{"dataset": "photos of plants and fungi (iNaturalist)", "crop_scale_min": 1, "loss": "mse", "norm": "batchnorm", "beta1": 0.9, "max_precond_dim": 1536, "batch_size": 128}
Rows from block 8, named by matrix and row number. Rows with one number belong to one channel. Each number is 128 + 32 x the weight over its row's rms, rounded and kept within 0 to 255. All counts start at 0. Numbers have three digits each. After the name is the row's rms in percent of the matrix's.
# convs0: first 3x3 conv (model.decb.0.0.convs.0.weight, 256x512x3x3), inputs 112-119, a 3x3 kernel for each
# convs1: second 3x3 conv (model.decb.0.0.convs.1.weight, 256x256x3x3, transposed), outputs 112-119, a 3x3 kernel for each
convs0.179 098:078125126076102114096150130180133126156115142151136104143222211094175145121139164140110133143154139158142116155124111154127141150130131136110105081118122065116136100113143094132133090136127165134107104133146121146101
convs0.180 097:131138131126147086147167170117127146093150169115138165129140142166119139079079131128136109115111110140129157108105122151120118143128057149098141167123106103151165170147124152135082119131115154160165141154145142175119
convs0.181 099:102135118108128079136084064145096132168131133132164140114145117115109127094103106100123095099100111182191151154127150139131107147131109124101119097102152105070081144131155145127130127095116117118103201123120128153131
convs0.182 107:138129134136133132164127143136130108134142108077105104131152156114154172139115092095081071131112123102108110134120124125143141123153164127082100160089116102094085105110153137108128085093122163216151148179156096109108
convs0.183 105:096159156099119135093146128116131146132133122097159090187121162134122131113084119078094094134107125142131116111161145126138173111141102122097106133122111146129062145118107121118118122187187130167144185213168102159125
convs0.184 109:151140088133105135136114091165134147123146134171122140143147155127130104142137098150136106136153148139141148175162143169150106131127126166141153127148162145150122112135146147121158129109140126064090127084138040081130
convs0.185 092:173135114135141128114084146149131155145115177124112154144138103178142089157145128125129168137140187133143158133131105163109108160107114091108148104117138114075084133135120144127153157101126109129147093092117131128116
convs0.186 099:113074150107083131170116112117155115103131113064121157105124132113106101117115152121176108135116097082065115107156197114161151125116113120133082152125072170172099127139093101134117108100087093126122108123097117089105
convs0.187 113:105107130111123156097115139153111116151121131133166128088092121095101135107145155120139150156147136118121094127123105139126109128163148153128117086083076150098097140157137077062138097112169124114087121118105129120108
convs0.188 110:118139184095111146111137147164135072122120131132139137153121138121131150130114156084057128119155117106152116141149155164164139180133131092153146114120161149132148093121145151125113161140126135117115156124128100122169
convs0.189 072:078136100138121141102116069166206209156148126077059085141185146159183230201163165177160144176156168212217211110118133162163162157159155172170115141159166169234158191140181161109162211200229160151193111107144107121158
convs0.190 098:117150124130154133102144189116151120045107118130100113128147128105125096089123143126079112162138147087116169088113148145135189125124150107087131110097140127117122117136120158158126154144095157131109118129137132117143
convs0.191 093:144115121096084110134128164136113120113132140153195105132100064117119085098114148149164082119134086077103098138138137094125141111112150143148100100145118157131142080079114105159120095121066124170127109127134137145102
convs0.192 102:124097118156143147102121146097068128116077116124145176091150143083110095127134132078124120155175088121132107141135157088133119111073093116113150147112108154137114108154136154143108132107092182100112209154133148137152
convs0.193 078:053118099096113081120092115222165122160140160118118140186205198167220234137198162171195150153194202138127181108126103103107119160142128158143166172188194152198200125139183129205181146213148167185141119118194104092140
convs0.194 106:134139117151148170142117095108099115121128122126132104128148129112129098139205165162190166138164103150155113158197153120137112156095095161103064128118115152130104121147078119151126119112140127124115184147123166135116
convs0.195 099:115112117136109093129108126130163178162144140192157107079145116128144156183083173117150120147130125110102074142104104131175177131168162082097134118118150118084145092131118139109099140114087047122143107156150099145133
convs0.196 107:071125143108119143079139167121139116132137117133171128204133152157120140114142173143088113132108101119100108104127124122142117128148142170109094213130147146149151151110155123114124136107152144123116169129147193147120
convs0.197 105:130138129123114152160136179156135091122151100105056100094156196157141164125140186112109135133125078133165099092132103146151090172098034078104099140131138128167151131135145139129120093092101120124114179144105190114075
convs0.198 105:151134071127158135113144100129086147127151131148149159119135130127129109104122152110056088115143147111113112112152125133100081116092095138127142125115158101162156131150116118156109184142124130159141123137127174139123
convs0.199 099:184158130174156143107109175168110106156170117092091064133086117145112113120105130113107134129169139114141128108134129149158145127103108141130102099108058083056112077113118111151133137101101130144107158138146142138145
convs0.200 110:102108123136163144117139138130156117120106089140094114111094069140138105114134115096139124107149088144130146079096076133141103105134087173166144149126183104115128113115142110132123134161120114077130124101059121120092
convs0.201 064:127111081124115110115114106108156135158184161156031079122108056116131090115145098102148139126116096100124138115100120161143128150114089159148109152164155115131096127147180087177173105239184124098076127122160181128131
convs0.202 100:079127152119119161135156134166125098116132127135103107117127146104146154065060090113089104184178122115115145174132166171142176178152137119095082137129115164129095128162176118102122128105135132162126097146133109106136
convs0.203 103:152113162154147092121153125150100084136128125129102131148102105149127115140113085125165128134082062078097121107162181107113162092134164141128172128105162147111103112123095115159142115134109071134163121116123136115151
convs0.204 106:138127125148143110133099117164097099128120122127126120153155136149150139151120108148102087164173108094098149109123141130149146107163159183155081135200129165148088156152105107133067115102120101165131162098132166117129
convs0.205 103:090113105142169149133130159171141105138145131147143156124100085116097071084119107138125092147155122148124144155098110097129124177151138141148091174149062132142095090122118113157134153168132126129165130144189141096169
convs0.206 107:174104113139127160086092116092153135136115093148128120118160104109137109108139093091170162139108121106130138139130128091117124127141137092112153090149171104158145133150135091097132130123146101136132103076094122114143
convs0.207 104:168158142172178135120117079151153125114118115106111128143094154109130167140090126122117154158102077119144084145132116128123114132123107150113150130148146097090099101140160145099162121104100147105096199163158120121135
convs0.208 083:103106109098045114097091082156108183162112083118135075185170187184200178106167141121133132140175163204194153101124136149176191152138141148110141224153143193164188153154112183196160178133173114139147101123166125102099
convs0.209 073:099115156134100172098071080146191139107079133111039054183197146211208151182214177170167174159197141139161166129132127160128134150153132136104108200154144189175158170178176112181152181085184177118087074154185112150173
convs0.210 097:112129145140112133131134121173130168109128114096165137130117092106101148077130175155190152064096133138173124140188148124137124131122123047049089121116142116137142168131079173105153175081146182169145149193191116114147
convs0.211 110:122091151096080148121125132131147174095119157165086135098132092119127133130157130107127129111123172139124145118111127148157129125111083091118121141107147117139139160146126139193178128123130110108171132089147163101137
convs0.212 109:129120150105106154126143149114130089133131161124155176118125164109126135121129113125103088173118141162130145092115168110128148105141150172112139151121112100114125113120176123108138116114136097094119117103067099136098
convs0.213 103:158124134152142158091111089136144079138129109125068144129124126150099109127108099161238132094154094112036072068136152098146121090104141117115136203184153136149155135142093153095074115138147078132137134142129159123155
convs0.214 106:125110113117129150155143151089154149140106094141141126082103122166106134113100089085121120162136118145096112130174117132155101129152135124139162139134176125115158127136098113106115154155159081071147122101113084094123
convs0.215 111:149105135093120143145146163069067114096105061141165080056092060098109090137112061123095068151091088130139155134100104159120124119124107107115148120076110057080098157113116084082113081118080087102087153149156127154143
convs0.216 103:106113115095139166107154123168141152130132118116156103106110122081117144092101097104091089106104110151102072145131128149120169070093105125139142116105139147171151123111155111139158122174145118212174157158133166143105
convs0.217 103:152124142130152178126178193136190136128125132084131142158182181101122138148133155092128129113149126095073099101113093143190152068109089055078071096155120104171127133144090135137135109119133154188132160181147095160120
convs0.218 109:101136140093138142127153114071134129154156154144112166148112146134130172126130163177193173111131037130119096106090120107105155116111098146121096129122130107110113124146113095110121094102128100109203133130158100107139
convs0.219 105:097145159099154180056093155097126146115150155081107152093082150118087185148114113069030078141135123119133143129135152150139165116127119104129145109111107140152154112147109108130108139129146149097136124088141123135129
convs0.220 091:106116158177129118136141151155121108159138115130145109134141158135166145120141091173133152111127118058083077086103152097091158135140154156088120145133169139113181121167160125186154072084132091129177125139171167148155
convs1.179 098:113225195114194124123155106122117096131168164104131142112164146097076070115099109111124163109175188121125108082139183158096111154113134092156164144151092139221144111198109114092206164139117152164169102117095131140131
convs1.180 093:126153153089120146116099113133101181093065193124174080133090113159101129086103112106081100146149123103121153145093145164144174184179125144152140144076135172088115128156140119186054080091079093138117166158062114108121
convs1.181 103:119147106036122113148121122136149086123092115115128127158134132088081090160077109133139126166175124127114140126105117132103101191151124081122118089080066130136088158139115146179150144083116116127126115139147138133185
convs1.182 103:201139155107102114092158130133135119177193154074121124130164131100082082138133113114114140126099128139055162139130122101134137133133093118168180124129120136176122079113097146133126143201144144166138125084107090178152
convs1.183 099:077128114064138144079172128134076108095105122122113140052123108139117134097137047076094165116117157096157154112132123120174180220165162156133130114114136153133111115116139134131139149119128164192126152175103148143112
convs1.184 099:120134118168138073128146120135126178098098121122150119129114105084179132075107164133100048125070162149171193149140158121157159113145131122116112069111143102099125086169109091140103114123139093153134174107165114132147
convs1.185 096:142119072105170099143193078175169178176162131112110086152160101036133109168173160168106123156114194114148160119110181139124092147151173163118132122174190135138127174118136072117098137171094134140115066090059112143104
convs1.186 097:126157073112156120122145098158099114117093154151175140153138096142146134128213160164054138131089149170175104094112142154084107171115107174099089171129047155048143159181153172151110139149175089048150088124164118142106
convs1.187 108:169132137162131095163157091090145185096113149106126093104134160114136159077086124122165111111076202155131107130126101122154158157182146151119124071147130124095103155106126119127077127080162076107158088075187132119129
convs1.188 099:141100084096141176097124122117099110132063103133121095147133127158104189196179103101094157097100178091074067145146107114108080154107108123113107127104128090127136079119148085106158112110122142134127112132165136106080
convs1.189 102:189163138037189211128150031178165169147163098062149121090098119145114151147113147116190104142143108131102196131027120097120128180187158174167154058157125162171133128136151113077179149137120074189112200151138140142125
convs1.190 096:084149095093123079188113168129121151091090141098077121114095107148158149112130097109162149118109121082115100081160105110173103106145073192143141149076160092142103122128071154140140090090124132185117116097118090112149
convs1.191 092:106070096089173122091104130128136093074140142137158140121068126155161109150172158184141077144155163115171122083159134096174073147123033131074161131105110134069080118148123153143134136135130103164117151137112077160124
convs1.192 095:104130156169104087117110131155115214061130112078163152156155126138085192149135164172049143196095159136163104106133119100159125060084110117141162135097128101070144141183121099128116179134122084096124100114136112140121
convs1.193 104:111169144211115056125155048131147157068126146118076128108105128142090126094121105163121135172131149047141110184181164113149116127131148135114154085176146248119210076141131086163142032037151122098098164154148148192105
convs1.194 100:125092114104139184099098128140110190135099132133141140144187138142104148111124110090151120114091147147170147112093122116129137104123146172125161126128201101157111134066136130158154191185101147067134122078135109125162
convs1.195 100:160137088162154156124139093107095131118114137133119160144160159139116135118148153084081054095115024150163130118141185163120156091099130109110139189157118148154126094124179150137133111078152140159189099162128114096179
convs1.196 102:096130194105117139120115131097206187055205167138175157131178131095176153128113137128119101111123119067117067087100119135130104119134137086145112081121166147123088155149174108120122114094120099132168055182150145094138
convs1.197 102:188171140105140122103120115152169193135173149127135113094123171187097247088152155138159083188080072137136147164138155118153142134146123155103133096153140134129124135082103153162166110099146107139050083125109121056134
convs1.198 104:144163119123166104152060143150029088144166089126187173141103107121156172171191198161160091180107099129145139133137129117106101171092116115110146100099130125140089116038080165119192125178104149102153122110174068148115
convs1.199 102:100097163114087131115135152133063165174146069194134102052126151096120115109132078102091117213199196224139109105139115102122052136099107167114187138135146129165073131139188183175129161128057158159102156197098154100132
convs1.200 098:107068149088125144140085128157127124105156098170102157132147119147129095187160163141143151169200039148172116126115090198123149119190108108159106139094127146143102090156171138110165103149142128080154113122141091071140
convs1.201 095:083127151191040105106177140114156146121143134115103120125086116154134111099096153098200136095166134111131195114134127121194144112173118129181144155143182133125119065099117124135129136113136191108125104154112075183118
convs1.202 098:067127136113096112162058099179138155137049129117179134126134105112185130148129116086057104116116127109058159171164145144108155155143138146105140135079107165127095074108155084113088122155146210149162182136111189139151
convs1.203 100:126165139127159138102112118135158185101142122109164109120120087136149153099118099147076161162106116087182128106141148151153151129131094140139100117148117186160120048101105159174150150125182181070117145098180134128153
convs1.204 096:110105111143152152144147174149086140085120110128120177153105114094155187119245187116092121113144147120103074104167151121171154155141151129116066105143138117129085129216119153146110101082151126119146081140137145095074
convs1.205 103:096095097161127103129149152100103173175145124109195099097136130128099080144164124132069119108133122151155138120132149104122135146133150159131110125176151131105135114150089147074167166101189176112151098129146111161146
convs1.206 110:079160135076128143137139110178156121082098163099126183182114103150107121116061151165134180117146102126096124124109117174141149111133126140163075122129139095160134116092094133071060153124112120119137113142076084123100
convs1.207 098:086127145173065082182167136110142133213117121134100128093059139139156097140128137095084081165135160148135148098120093138140143113072117114168133128146117058076129166119145144191132125099185146223085125149095102050146
convs1.208 111:121192084113071164127170131098203156086095116147125160127081119149066108115098165099189101171255139087115123118149153184223166103113196121139084142158167118193141111112147100117103082074109121158160168207162067136114
convs1.209 099:107106172004154068139130060153178163111146173097089104139150166098141119171160114137098139145151078128171144101157147094152163166155152110165149134177165137161136107125133100092079107113153202097130165070113084093225
convs1.210 100:149177104203170133086053034132120107228124087158144092137112108097113166137097122117090098115045077146106098133159143137172155086143073139110154169165146124106115130147058089104105131099109142196176106200147150135111
convs1.211 101:113127083128130119138138138140135069197101128105106159171137113157093087111096069147148147147121131122107139152105104142158213138135129096137174089164106103121110056056130145117110116170165144146146203144058117142149
convs1.212 100:139151118181126101110096131111082198168172077156120171071105112144049089136106119121082119119068183167135156164125132104161133156092153092100109074113128123116134138140123161141134113159114095086100129136176110118109
convs1.213 093:157156136117090101153141155153099116157149067119137135097150123162186177121220145083124162111108137122092164142096151095133105153158164147104131143121110088124080131137126108160101137141104156153121150134125184094140
convs1.214 100:127176115113156144135149179086152106104112092107117128141165166218219121138175113128123090118098041124097090135135139113090167097170143123110126123116095105142123152107112137156106082163095139110175125171067182128115
convs1.215 099:105205109113157161134168136152134091138135155177183149119144132093134091147164137112132098095087092131134104080148107142155110109137121158160160173155134200198188134074125119076156114087102142213118115128174139159121
convs1.216 099:099118091117142178085182106138101128145140139096152085159139152107202135222181176115111101081123117109142141140088064108136167150063145137162148131141147130089141186149142143079147191220135115096149138126099149255150
convs1.217 105:155127148138149138167129140163150091088097074067126124115178140188141124140074142098111161147075133128067115107137100079152099123155134129137108180180183133145147142083076136097109107128143193181158144134160173160129
convs1.218 105:076103134111074098122150118076118132142126172138171140151114117111087118128070133156183122117145150187094132139081119133153122133137097129170121141175140155101108108182139143137161133131125125111119148130091130175115
convs1.219 098:141138108125101105132128136148131110141107136131135126110144139136133157201116162137125099054120112145164174118099095168135114111153098115119112115099105092094134155193186090112091078064106131163119132155051144130123
convs1.220 093:173198124087085111126132148127172110132167097104072141112160103109167114058129099083174144115160104110095135182118085159162140110120098223070134106100095125118143173148096076087091157139147107208136157123132118132130