python train.py --dataset="photos of plants and fungi (iNaturalist)" --image_size=32 --widths=[64, 128, 256, 256] --blocks_per_level=2 --block="basic" --precondition_frequency=25 --adamw_lr_other_params=0.00077 --grad_clip=5.0 --adamw_weight_decay_other_params=0.01
Rows from block 7 of a small image deblurring model, named by matrix and row number. Rows with one number belong to one channel. Each number is 500 + 25 x the weight over its row's rms, rounded and kept within 0 to 999. All counts start at 0. Numbers have three digits each.
After each channel's rows are labels from the 100 images, of 14976, where the channel reaches its highest value: "peak at" is the part of the image that holds the peak. Only what is clearly more common there than usual is listed. The data: photos of plants and fungi (iNaturalist).
# convs0: first 3x3 conv (model.mid.1.convs.0.weight, 256x256x3x3, each kernel summed), inputs 172-255
# convs1: second 3x3 conv (model.mid.1.convs.1.weight, 256x256x3x3, transposed, each kernel summed), outputs 172-255

convs0.186:514484493515546489583481441513465459501513477546507491479486510533536454542499518481477567517511486467483508492500486493540489464488498483511500489476490524530512500480529520530458477554524504548492500486500476491483525482500543511496519508456493491490
convs1.186:483502526466490509515479498476447500456475509484441498482500535448472501471538534525527559450481523553504499489503511498461465470502524478489466486528500472499500461500531520501483531508504515510482490532534463495493465499479514478510525507504489527497
peak at: middle left

convs0.250:510503530535520522524472474541487504487514484544504516524490482512527514506503531471495566499470527494489512497492508509565492463489506486502461488489499522500515479493516545554472495499566497559506461486489518492509535488522534516495530508450530507504
convs1.250:495529518443482526505479474466468499476453471462447506507518520466488507474507543530512574475518522548487484481524486520453467466491508490498475506514492484508465485507559531505486513521509513512450472523523482504475496536503457465515513519487488515506
peak at: bottom centre

convs0.108:517517522496541479524515502487506510502520479546494511506515513511570468499527544516488548518497496480470479511460484476531473485476471489501493453484493523492495511481472524528500498533507505496484477503568497494490527469522528517488483524454498495511
convs1.108:489528485493464528516507476457462503500461482443458510518496534459484477488516549508511564473499512517492517479499511526431476468469474484482466518500501476510492471510497526512504520553502523524480475495539483493494509468482480482519519530493514509469
peak at: middle right

convs0.91:492458507504505516592504504521494473496528516503525477488487483519536481542549566463488564517486536483463464471500469509563477436471499510538468480487502487513540451513525539483475489528510481557502503535511490513474501498511495479494539517511503494474
convs1.91:486484536458483489511483494480437510452479504505499504482495520480486511470509527522513545454483515575495509469508502521461486461499517478493472490512496484504468490506524488500483546511530506495480474496558497480509467544473476497470531486494500514512
peak at: middle left

convs0.84:524494509523523525483476479534494522487506461554496581530486459526563464500466538497505506514492520492471483498483510479548486487487482504489473499467499518508523481511499538522474498510559510523485489496528528514514506497499527530498518546451507498489
convs1.84:498512502440473506511454504441485486486460488459464529525532505441478490470527555483516568460518501542498507472508469523449465473489484495510482504531482496529499465506538511516493471529501499497464486519500511490503524520508418471507513506518518524506
peak at: middle right

convs0.69:501534480538551544525485488514488492498495474540512535556507473514559485531515534505457558528480519477445472503468518489551498502486505494508459470468504496489492477489517528517491514517525519513507510480542522490449527483525512511519517547483516505490
convs1.69:490485506447489487524465473466485512481467471465477517524512513460471494464554526474523561473539496569513518459528486533483472483509492485507471519536481478534506455513516523507487510520515509519449484540529488498481510504494465481480520499503514534497
peak at: middle right

convs0.98:500528540474487486444505519466490454506517536466463511461478516479466507461480456503507477492507498477536518485490504469501532534454506496466579510488475480519470508476554503499520487498499500491524487547530491485525517511537496476561516530469505478495
convs1.98:512482517501502499493502525482563480506466545524520488480525501478564514521513510454518483511481503487536504500478479441513516479534490482510536493521489497504503530505548508482511479455525486478500489509460524526512523509524512484488470521505457517548
peak at: middle left

convs0.42:490486509520522523538481504498494509480530480556520487500508511517554505513476547494455541511515499442497490500512506473547476461515492498512505500466498517499514504521509565544479494536509504493498461504542504508497519503493531529511531522456510488495
convs1.42:506516534462476533519517491481483468498426482469444517518508493484447493470495510503526545480478503526492497490502495499446482496487522484509461505491484464481517478493535537484473523487503508546482500538524496479505488527499457461537515531524480506516
peak at: centre

convs0.189:514509508533533488556491477490510513502519458523527505530490499527576481495520546510499573524499502465456452515482485449570520498494491476490471460481494518499528499474518522535488521522519504487509497521547503500482533470512505490493528488464467514495
convs1.189:500518495469455534511472507453456496473461488498481545506509511460476463464511531487503561470501523545496512471483496515462488473478522499492460507524471471524481441504517535513486483550520521519464482516528477489508507492470476482514509515490518517472
peak at: middle right

convs0.18:480537566517464511423497533482506505541489519448516519516472527486442490488475482482531443478494520518503503463501505507483503526503501500475526492535485489486519494486503511490531477459474478458483505501446516505528494508496443472539507488529494502522
convs1.18:498497520500524494460519514503535490530501546512538513481524499525544525527503477470498438526467463491525484523510494456540504548520492494519544492508499507477504552510508501487538468488494484474519529489464537508525539500515504479502484531521489481524
peak at: centre

convs0.142:493467514546526451493472512481495513519516472573531492456476462524602474507525485493492475521488494477464453485503521476588482465505503487509479487496488534492496494503478487499488493472488479468512517498484517480495503468495527497475492470484480507488
convs1.142:503535515475474507496502474501462464503467494457452535502486518485485467482508525513505542466523515515518523482498495543447491485487487479510456508495516467495493456527525538498512517534518512551469472506522472500518507491515490486521514529500522520486
peak at: centre

convs0.104:551512549495456488424484521484534493501504550464504484490503497465459464491466457518531408449523499516542509467519513501503484531541506522534499515530492504468510535515500518461550477475502462477508487543448510456529495506481484486490484516505509501509
convs1.104:491494519493524511457498519506531489528532533523532535486523479503540557520492468462506448502494495473510461517508490447548497551501497509511559495478502487493494546504517497491542469474493503448517517501466563522548553518511519507541490519530499495514
peak at: middle right

convs0.107:518491544542510535515498486498532494486509463529505500511492495530538451516533538486456576523464521461489479485505520517527484461480502500542448490500505521533510497502512527489490488517562506558515497498487515503490518492497550512476540522487515500517
convs1.107:487539509442471506515488469465481508479468467483434491495540499460472505460492531510523527459504526539471500477537490515441490473494518479508465480532488473527492466510533528508484486498511500535464475511514489493490487531525439471495547514499490520533
peak at: bottom centre

convs0.217:517486512513537489522487493525500487535510471534529518519470472529564469490532521486495540530499494511457478516447501492526509480494469472519479466459489504486500491485493511522490513512542522511483490480569513510500549502491522513513512534472494499483
convs1.217:499520491469488498499474490462488494515468496466476529506516526476479476489527545491504574485504519532507493474495486530457482471474489494491475504522483487533488451510515537512494485543520508513472477554530495492501532469495467478533517516523520514480
peak at: middle right

convs0.215:518517519493437489493494505478504464500479511460482505498521511481449485491524473468527425472510549520540489497518504507493503532498477533504516485495489481493517559485529503521506501529461460478489513539452497491516448514458481477515500525527497479541
convs1.215:509474500525532516454475525514519500522546534503542499479523500506541519530502467468495445517484495502528490494486465437560502526514495500495543496515503506466532525504512500501533497485490470442520517509454512520499515514510539499500460542510469520513
peak at: centre

convs0.102:494512504506534506530473481495488497489539473549477532488477493522554466507570538477497533513498480455483501527463486465543486487453490467522491488499484537504492506498502518518488495537523541525476504528543494475492567478500497490498510502480476502505
convs1.102:506518489483470515521484468451466492489471490473486510519496533451496482496545545499498557467500523547513495489481500531468479471482514508485456486518496483516475459524522508520497518532487514538482460513567464479513511481466471490509536491492511522463
peak at: middle right

convs0.11:506466529497524528593487479498501492488511489519500467508475515509549497521519565484471558515491512473462474496501504509524497467504488497537466484495520499561549458486506525493479485520543500588513477505545465494497528513485507515468557522494491501488
convs1.11:484498541460485487495473461467457505456466488495459486496492513461498514487525523512515551450480537560503510464500508517466479459477508474496444499520475473496499492495533503533490528497520509518476479512546472505496462516479485504491528483495494512535
peak at: middle left

convs0.76:512477494528519502505499478504535481455509512544502486531478505499531490488511557486460552487543522517480471466522489502514465445473515524540486494487517520552537503468500518548488496496533472555542489496478553475490517515464531485477500475467547508491
convs1.76:486488505458481539483513459507472509455485512492480496508488507486482487485524452525523544459527520532496507460519508501463473475496535522474460476488460483497461485524519509513459536500500542500453477493565502530507493495540463513529512478519474502523
peak at: centre

convs0.138:479501528505567471529485490499509522495534487544491525483483472515543460485541515492483580538480508468508470524468474471522474468483489472500458473486484518488496511486509527516482513522524521499502493513561486490494560451501517505513503477481494499528
convs1.138:497513504489469524507486502460481476500464507480482536499488545472486481505533521492523560496486528537485513476489496528453483492466493513492471488510490471514447462522535538498493493549504506507469464526532489497507541490482500472531530520509509513469
peak at: middle right

convs0.122:525492532508501544483482490519487515474508471569493522529484508519546492506486526500503550499489506503473477509477509483519499494482490511501447511499495532543534449485507551500486500514542508551499473475489515506513510500484546492491528536477520505496
convs1.122:486537505449486530512483482461459503481466478470455504506532514457483491450513553509507564476519518546481496460509470522465482476488506490519487512530479496491504468503544530498475490517518512502459493532521494490491515527497451498501510499504502501529
peak at: centre

convs0.154:498514559497489480519460453494498479515510533460494490479518503452465509537486498464508538458492468484565512521532492496491460504523524509473500528515459516481524496499554530507542501497478523461493509571498484492533526514505486467513509513522507462507
convs1.154:508475559526535510471507511469515477517510544511512475461508515512536496528494496488534493508463493511527464504461486465535485527511492493498538476529493503480492521503553524503549484498514479499540491545498522511520525526487538465518492557527474500493
peak at: bottom centre

convs0.133:463503486530535460475477508537510494487520519535552509483494498520559501500475474475468477519499486479483467496485475479558480495506475508492489498509445536477479494493480517494535525477470462479500516479458508503481500495509527544499474510503501479488
convs1.133:484514539496469541500513498484463466492477509485410518493468513472460496499487508517534543492520501521506518482488511504447484484500521472499482479475493460494491493518567532491498507523503512553490457546524479477511499503518498458540501541501490501471
peak at: middle left

convs0.43:516489552492449496494465495496509487501503530462492490454508521504446472504469485502532388444517487520546516465514508498512482501534502521520523502536510502493504509505556534510491500465478467493506512563513511461503463524469489506513450504512519487515
convs1.43:501481557481541505465490533493534487521488537523519509484524491512529522503513486465533468492468504512530469521504485461538492544501506515499544492503487495482497557510521502502543454467501485462506511523474542515532517528492524450510506529550474505517
peak at: middle right

convs0.119:481485506502525528599502476512494490515519484523500485489477495507535466538463505506491553513515471455457497500512488489554471473495491499526468497511494504512517489460521507529481482540524501556511502479518481468471483467509504508498529496461465498494
convs1.119:503495551486497502518479496465442495458459491477453510491489523460463497476519541502529562449479527577508482484499498508470483493507515465501489489525497477526479482502539510518487512519501522487478507542532476486495477521475502469502520492499514528502
peak at: middle left

convs0.64:504507524512517528602488469517517473478518456553502464496489483514536468556517558490466551523495516471487475506517479492523466474483516491537481508499514506517517486512536517475468490506533503523496476543548469478472519512523533505475525522470498496493
convs1.64:499498554457530502489475515455466502457474519477456498476493526462469507456528519508555559488467510568514475468495503501471459506490527479523507494528481501528483501496547512494490473492497497493465502552550497515505481536469515440529510497531489520517
peak at: middle left

convs0.73:516489501533537480508504490512500517496500437567534539523502440520569470474496520506495489510476517487464484508488510479548488473493487468510491478444504497514483517524498480513484524507548508518493470511524504526514496499472536534517513572472506502471
convs1.73:497533483459470532495494504475478486486458498460466523513526531463468476461536543498508565463507509528504513468527480517448469482486495522516477514515487484514488467506537537493486479527498513519456479512514491472487523506506452480537520519494501520500
peak at: bottom centre

convs0.158:502468499530511490484475509511491506474516481564546522479493475540536487542505485470474471513495491463482493473489475463578475500490491490469490478510459496451504496497503519523470482496470465460514473491478539526498492494505512526489479513496478499469
convs1.158:512518539486484528519500484491474475506470502474413516499484511470450497483497505514537548487509506515494516480507496497442489506498513471521470482478503471497496491518543534484499521512503522559487452536506483477510491499517482469511493536504489500487
peak at: middle left

convs0.172:518514479539551529463488507511510511510504471556498526524514463511551426484510551523505516510475500477444469501470517484542486482470476465519505475473487510507495484502481488531520496513544494491479504480557497488492525492510537505509495523484505500495
convs1.172:479518461473462514520459489469488483482478490464467543521519528455468482477522516486488544454528515536495510488511482549449484490464495510517457526486487460528479470511482531512488489521497503520443492505526479482486518500502457483528531506500511522491
peak at: middle right

convs0.132:496519543496483482509487498490481498506500505453519501483474529501460490488473449475569485465471488490516524466505469499514543513519488501486507515530486476466512512481548515493504501489485470483525531536512464494524515509519488512518485515536501513516
convs1.132:481474533536527513472516533493527480543521557508524485489501500506523516543488506480520479497470474492530465525483495472511503539493493511468532509506494501469491543506519510510538455512484491488534504530491518499510529506472549455529478555530517477481
peak at: bottom centre

convs0.248:485508529503551485531483519517474487505517467528504512490491481535554457470528516510516523542493472454451490508435517504550508489515472505519509466487510525471485473488496466497508506541504514499491541508542488498461529464527524490510528493483482507499
convs1.248:500509502489476498538501496463466493504470503474485520540512546454493451496540532491513559484520531531506497477484509531451495478481489510471472502513496493526460458517536539522490492542491494522487442537553485488500513479457478478512511513485499494482
peak at: middle right

convs0.151:516516508532555517535494457525478487486497472544506518525483465501560472485491512509465539526495498482472498507484532465544497507487484505513484504460506505513490495478478539530467506528539501487494492511531515488475557459519527520481520533480498508509
convs1.151:503525496463466503487474490452467510496488484464460524501506527452478478480528547502493582453511515538502498473501494530448468465492508491499481496523496477516475456519536528526482503553507504526480453521533492490488513521498444476511531505501511522480
peak at: middle right

convs0.140:473483513514480461566485501500492482496502495452500489475539463488470488505496443497522425486509468525519493493556461506441518530513493511486511501550486497459507564496514514552514519518468502458469517536476509466517536485495489523520478486543512505495
convs1.140:515509474520509511497491492505496538524521504487551509533513493498500529495490536477503487543526468522511454503532439505525484530473502530487521518516513541520492504484501495520502487479507502452494505480497511539476501531452521529441510522478491518523
peak at: centre

convs0.254:500515520526548505537490491501530504497526450558507528520500491534569417509492533494502540530516495463475479498473521459553476483457492490492473494468491518479507465497504506547494508524533514518501513506537519504485544475503531498513495524469516497495
convs1.254:513533491485472507509497479457477487504463505466466528512487533461477455493519533513505552458515523527488521483486492533451488477466496498498452496496505466520468463513523541513494520535509509546468465525544468495478522468495482470526526504506486525472
peak at: centre; middle right

convs0.242:541493524487451471548473494491479466495510524430511445481502535488468506495503477522541443460481504561522515462532495499458502507552493521532513494556500487478510553505556531522505497504447492478477498531487513499500463547497483508471497474505499504478
convs1.242:493463512507533504480484534499537500496523538540548520473527488501554516510482475489498442528486478504523468524497480459562493536506501522492543496516501528467512540507510491498524478464516495455506538503455547516519511535478533496481491514532501488524
peak at: middle right

convs0.66:495462525522501501567473495499497509492507479559503508501495497516524471525467536483507518505487499460472481466478486502530478476491483499528484479496519526505532486481506541486485493498552466559505480492506498519475501499503557521494530513477514499481
convs1.66:495529538428484525511489481490446503455458475476446514492499530455483501458497516529508557479497540553497499478509512511447479471501513465511469501531466479512485472510541530489489518490503534512452494525522495510493484534490471497518512496499491502530
peak at: bottom centre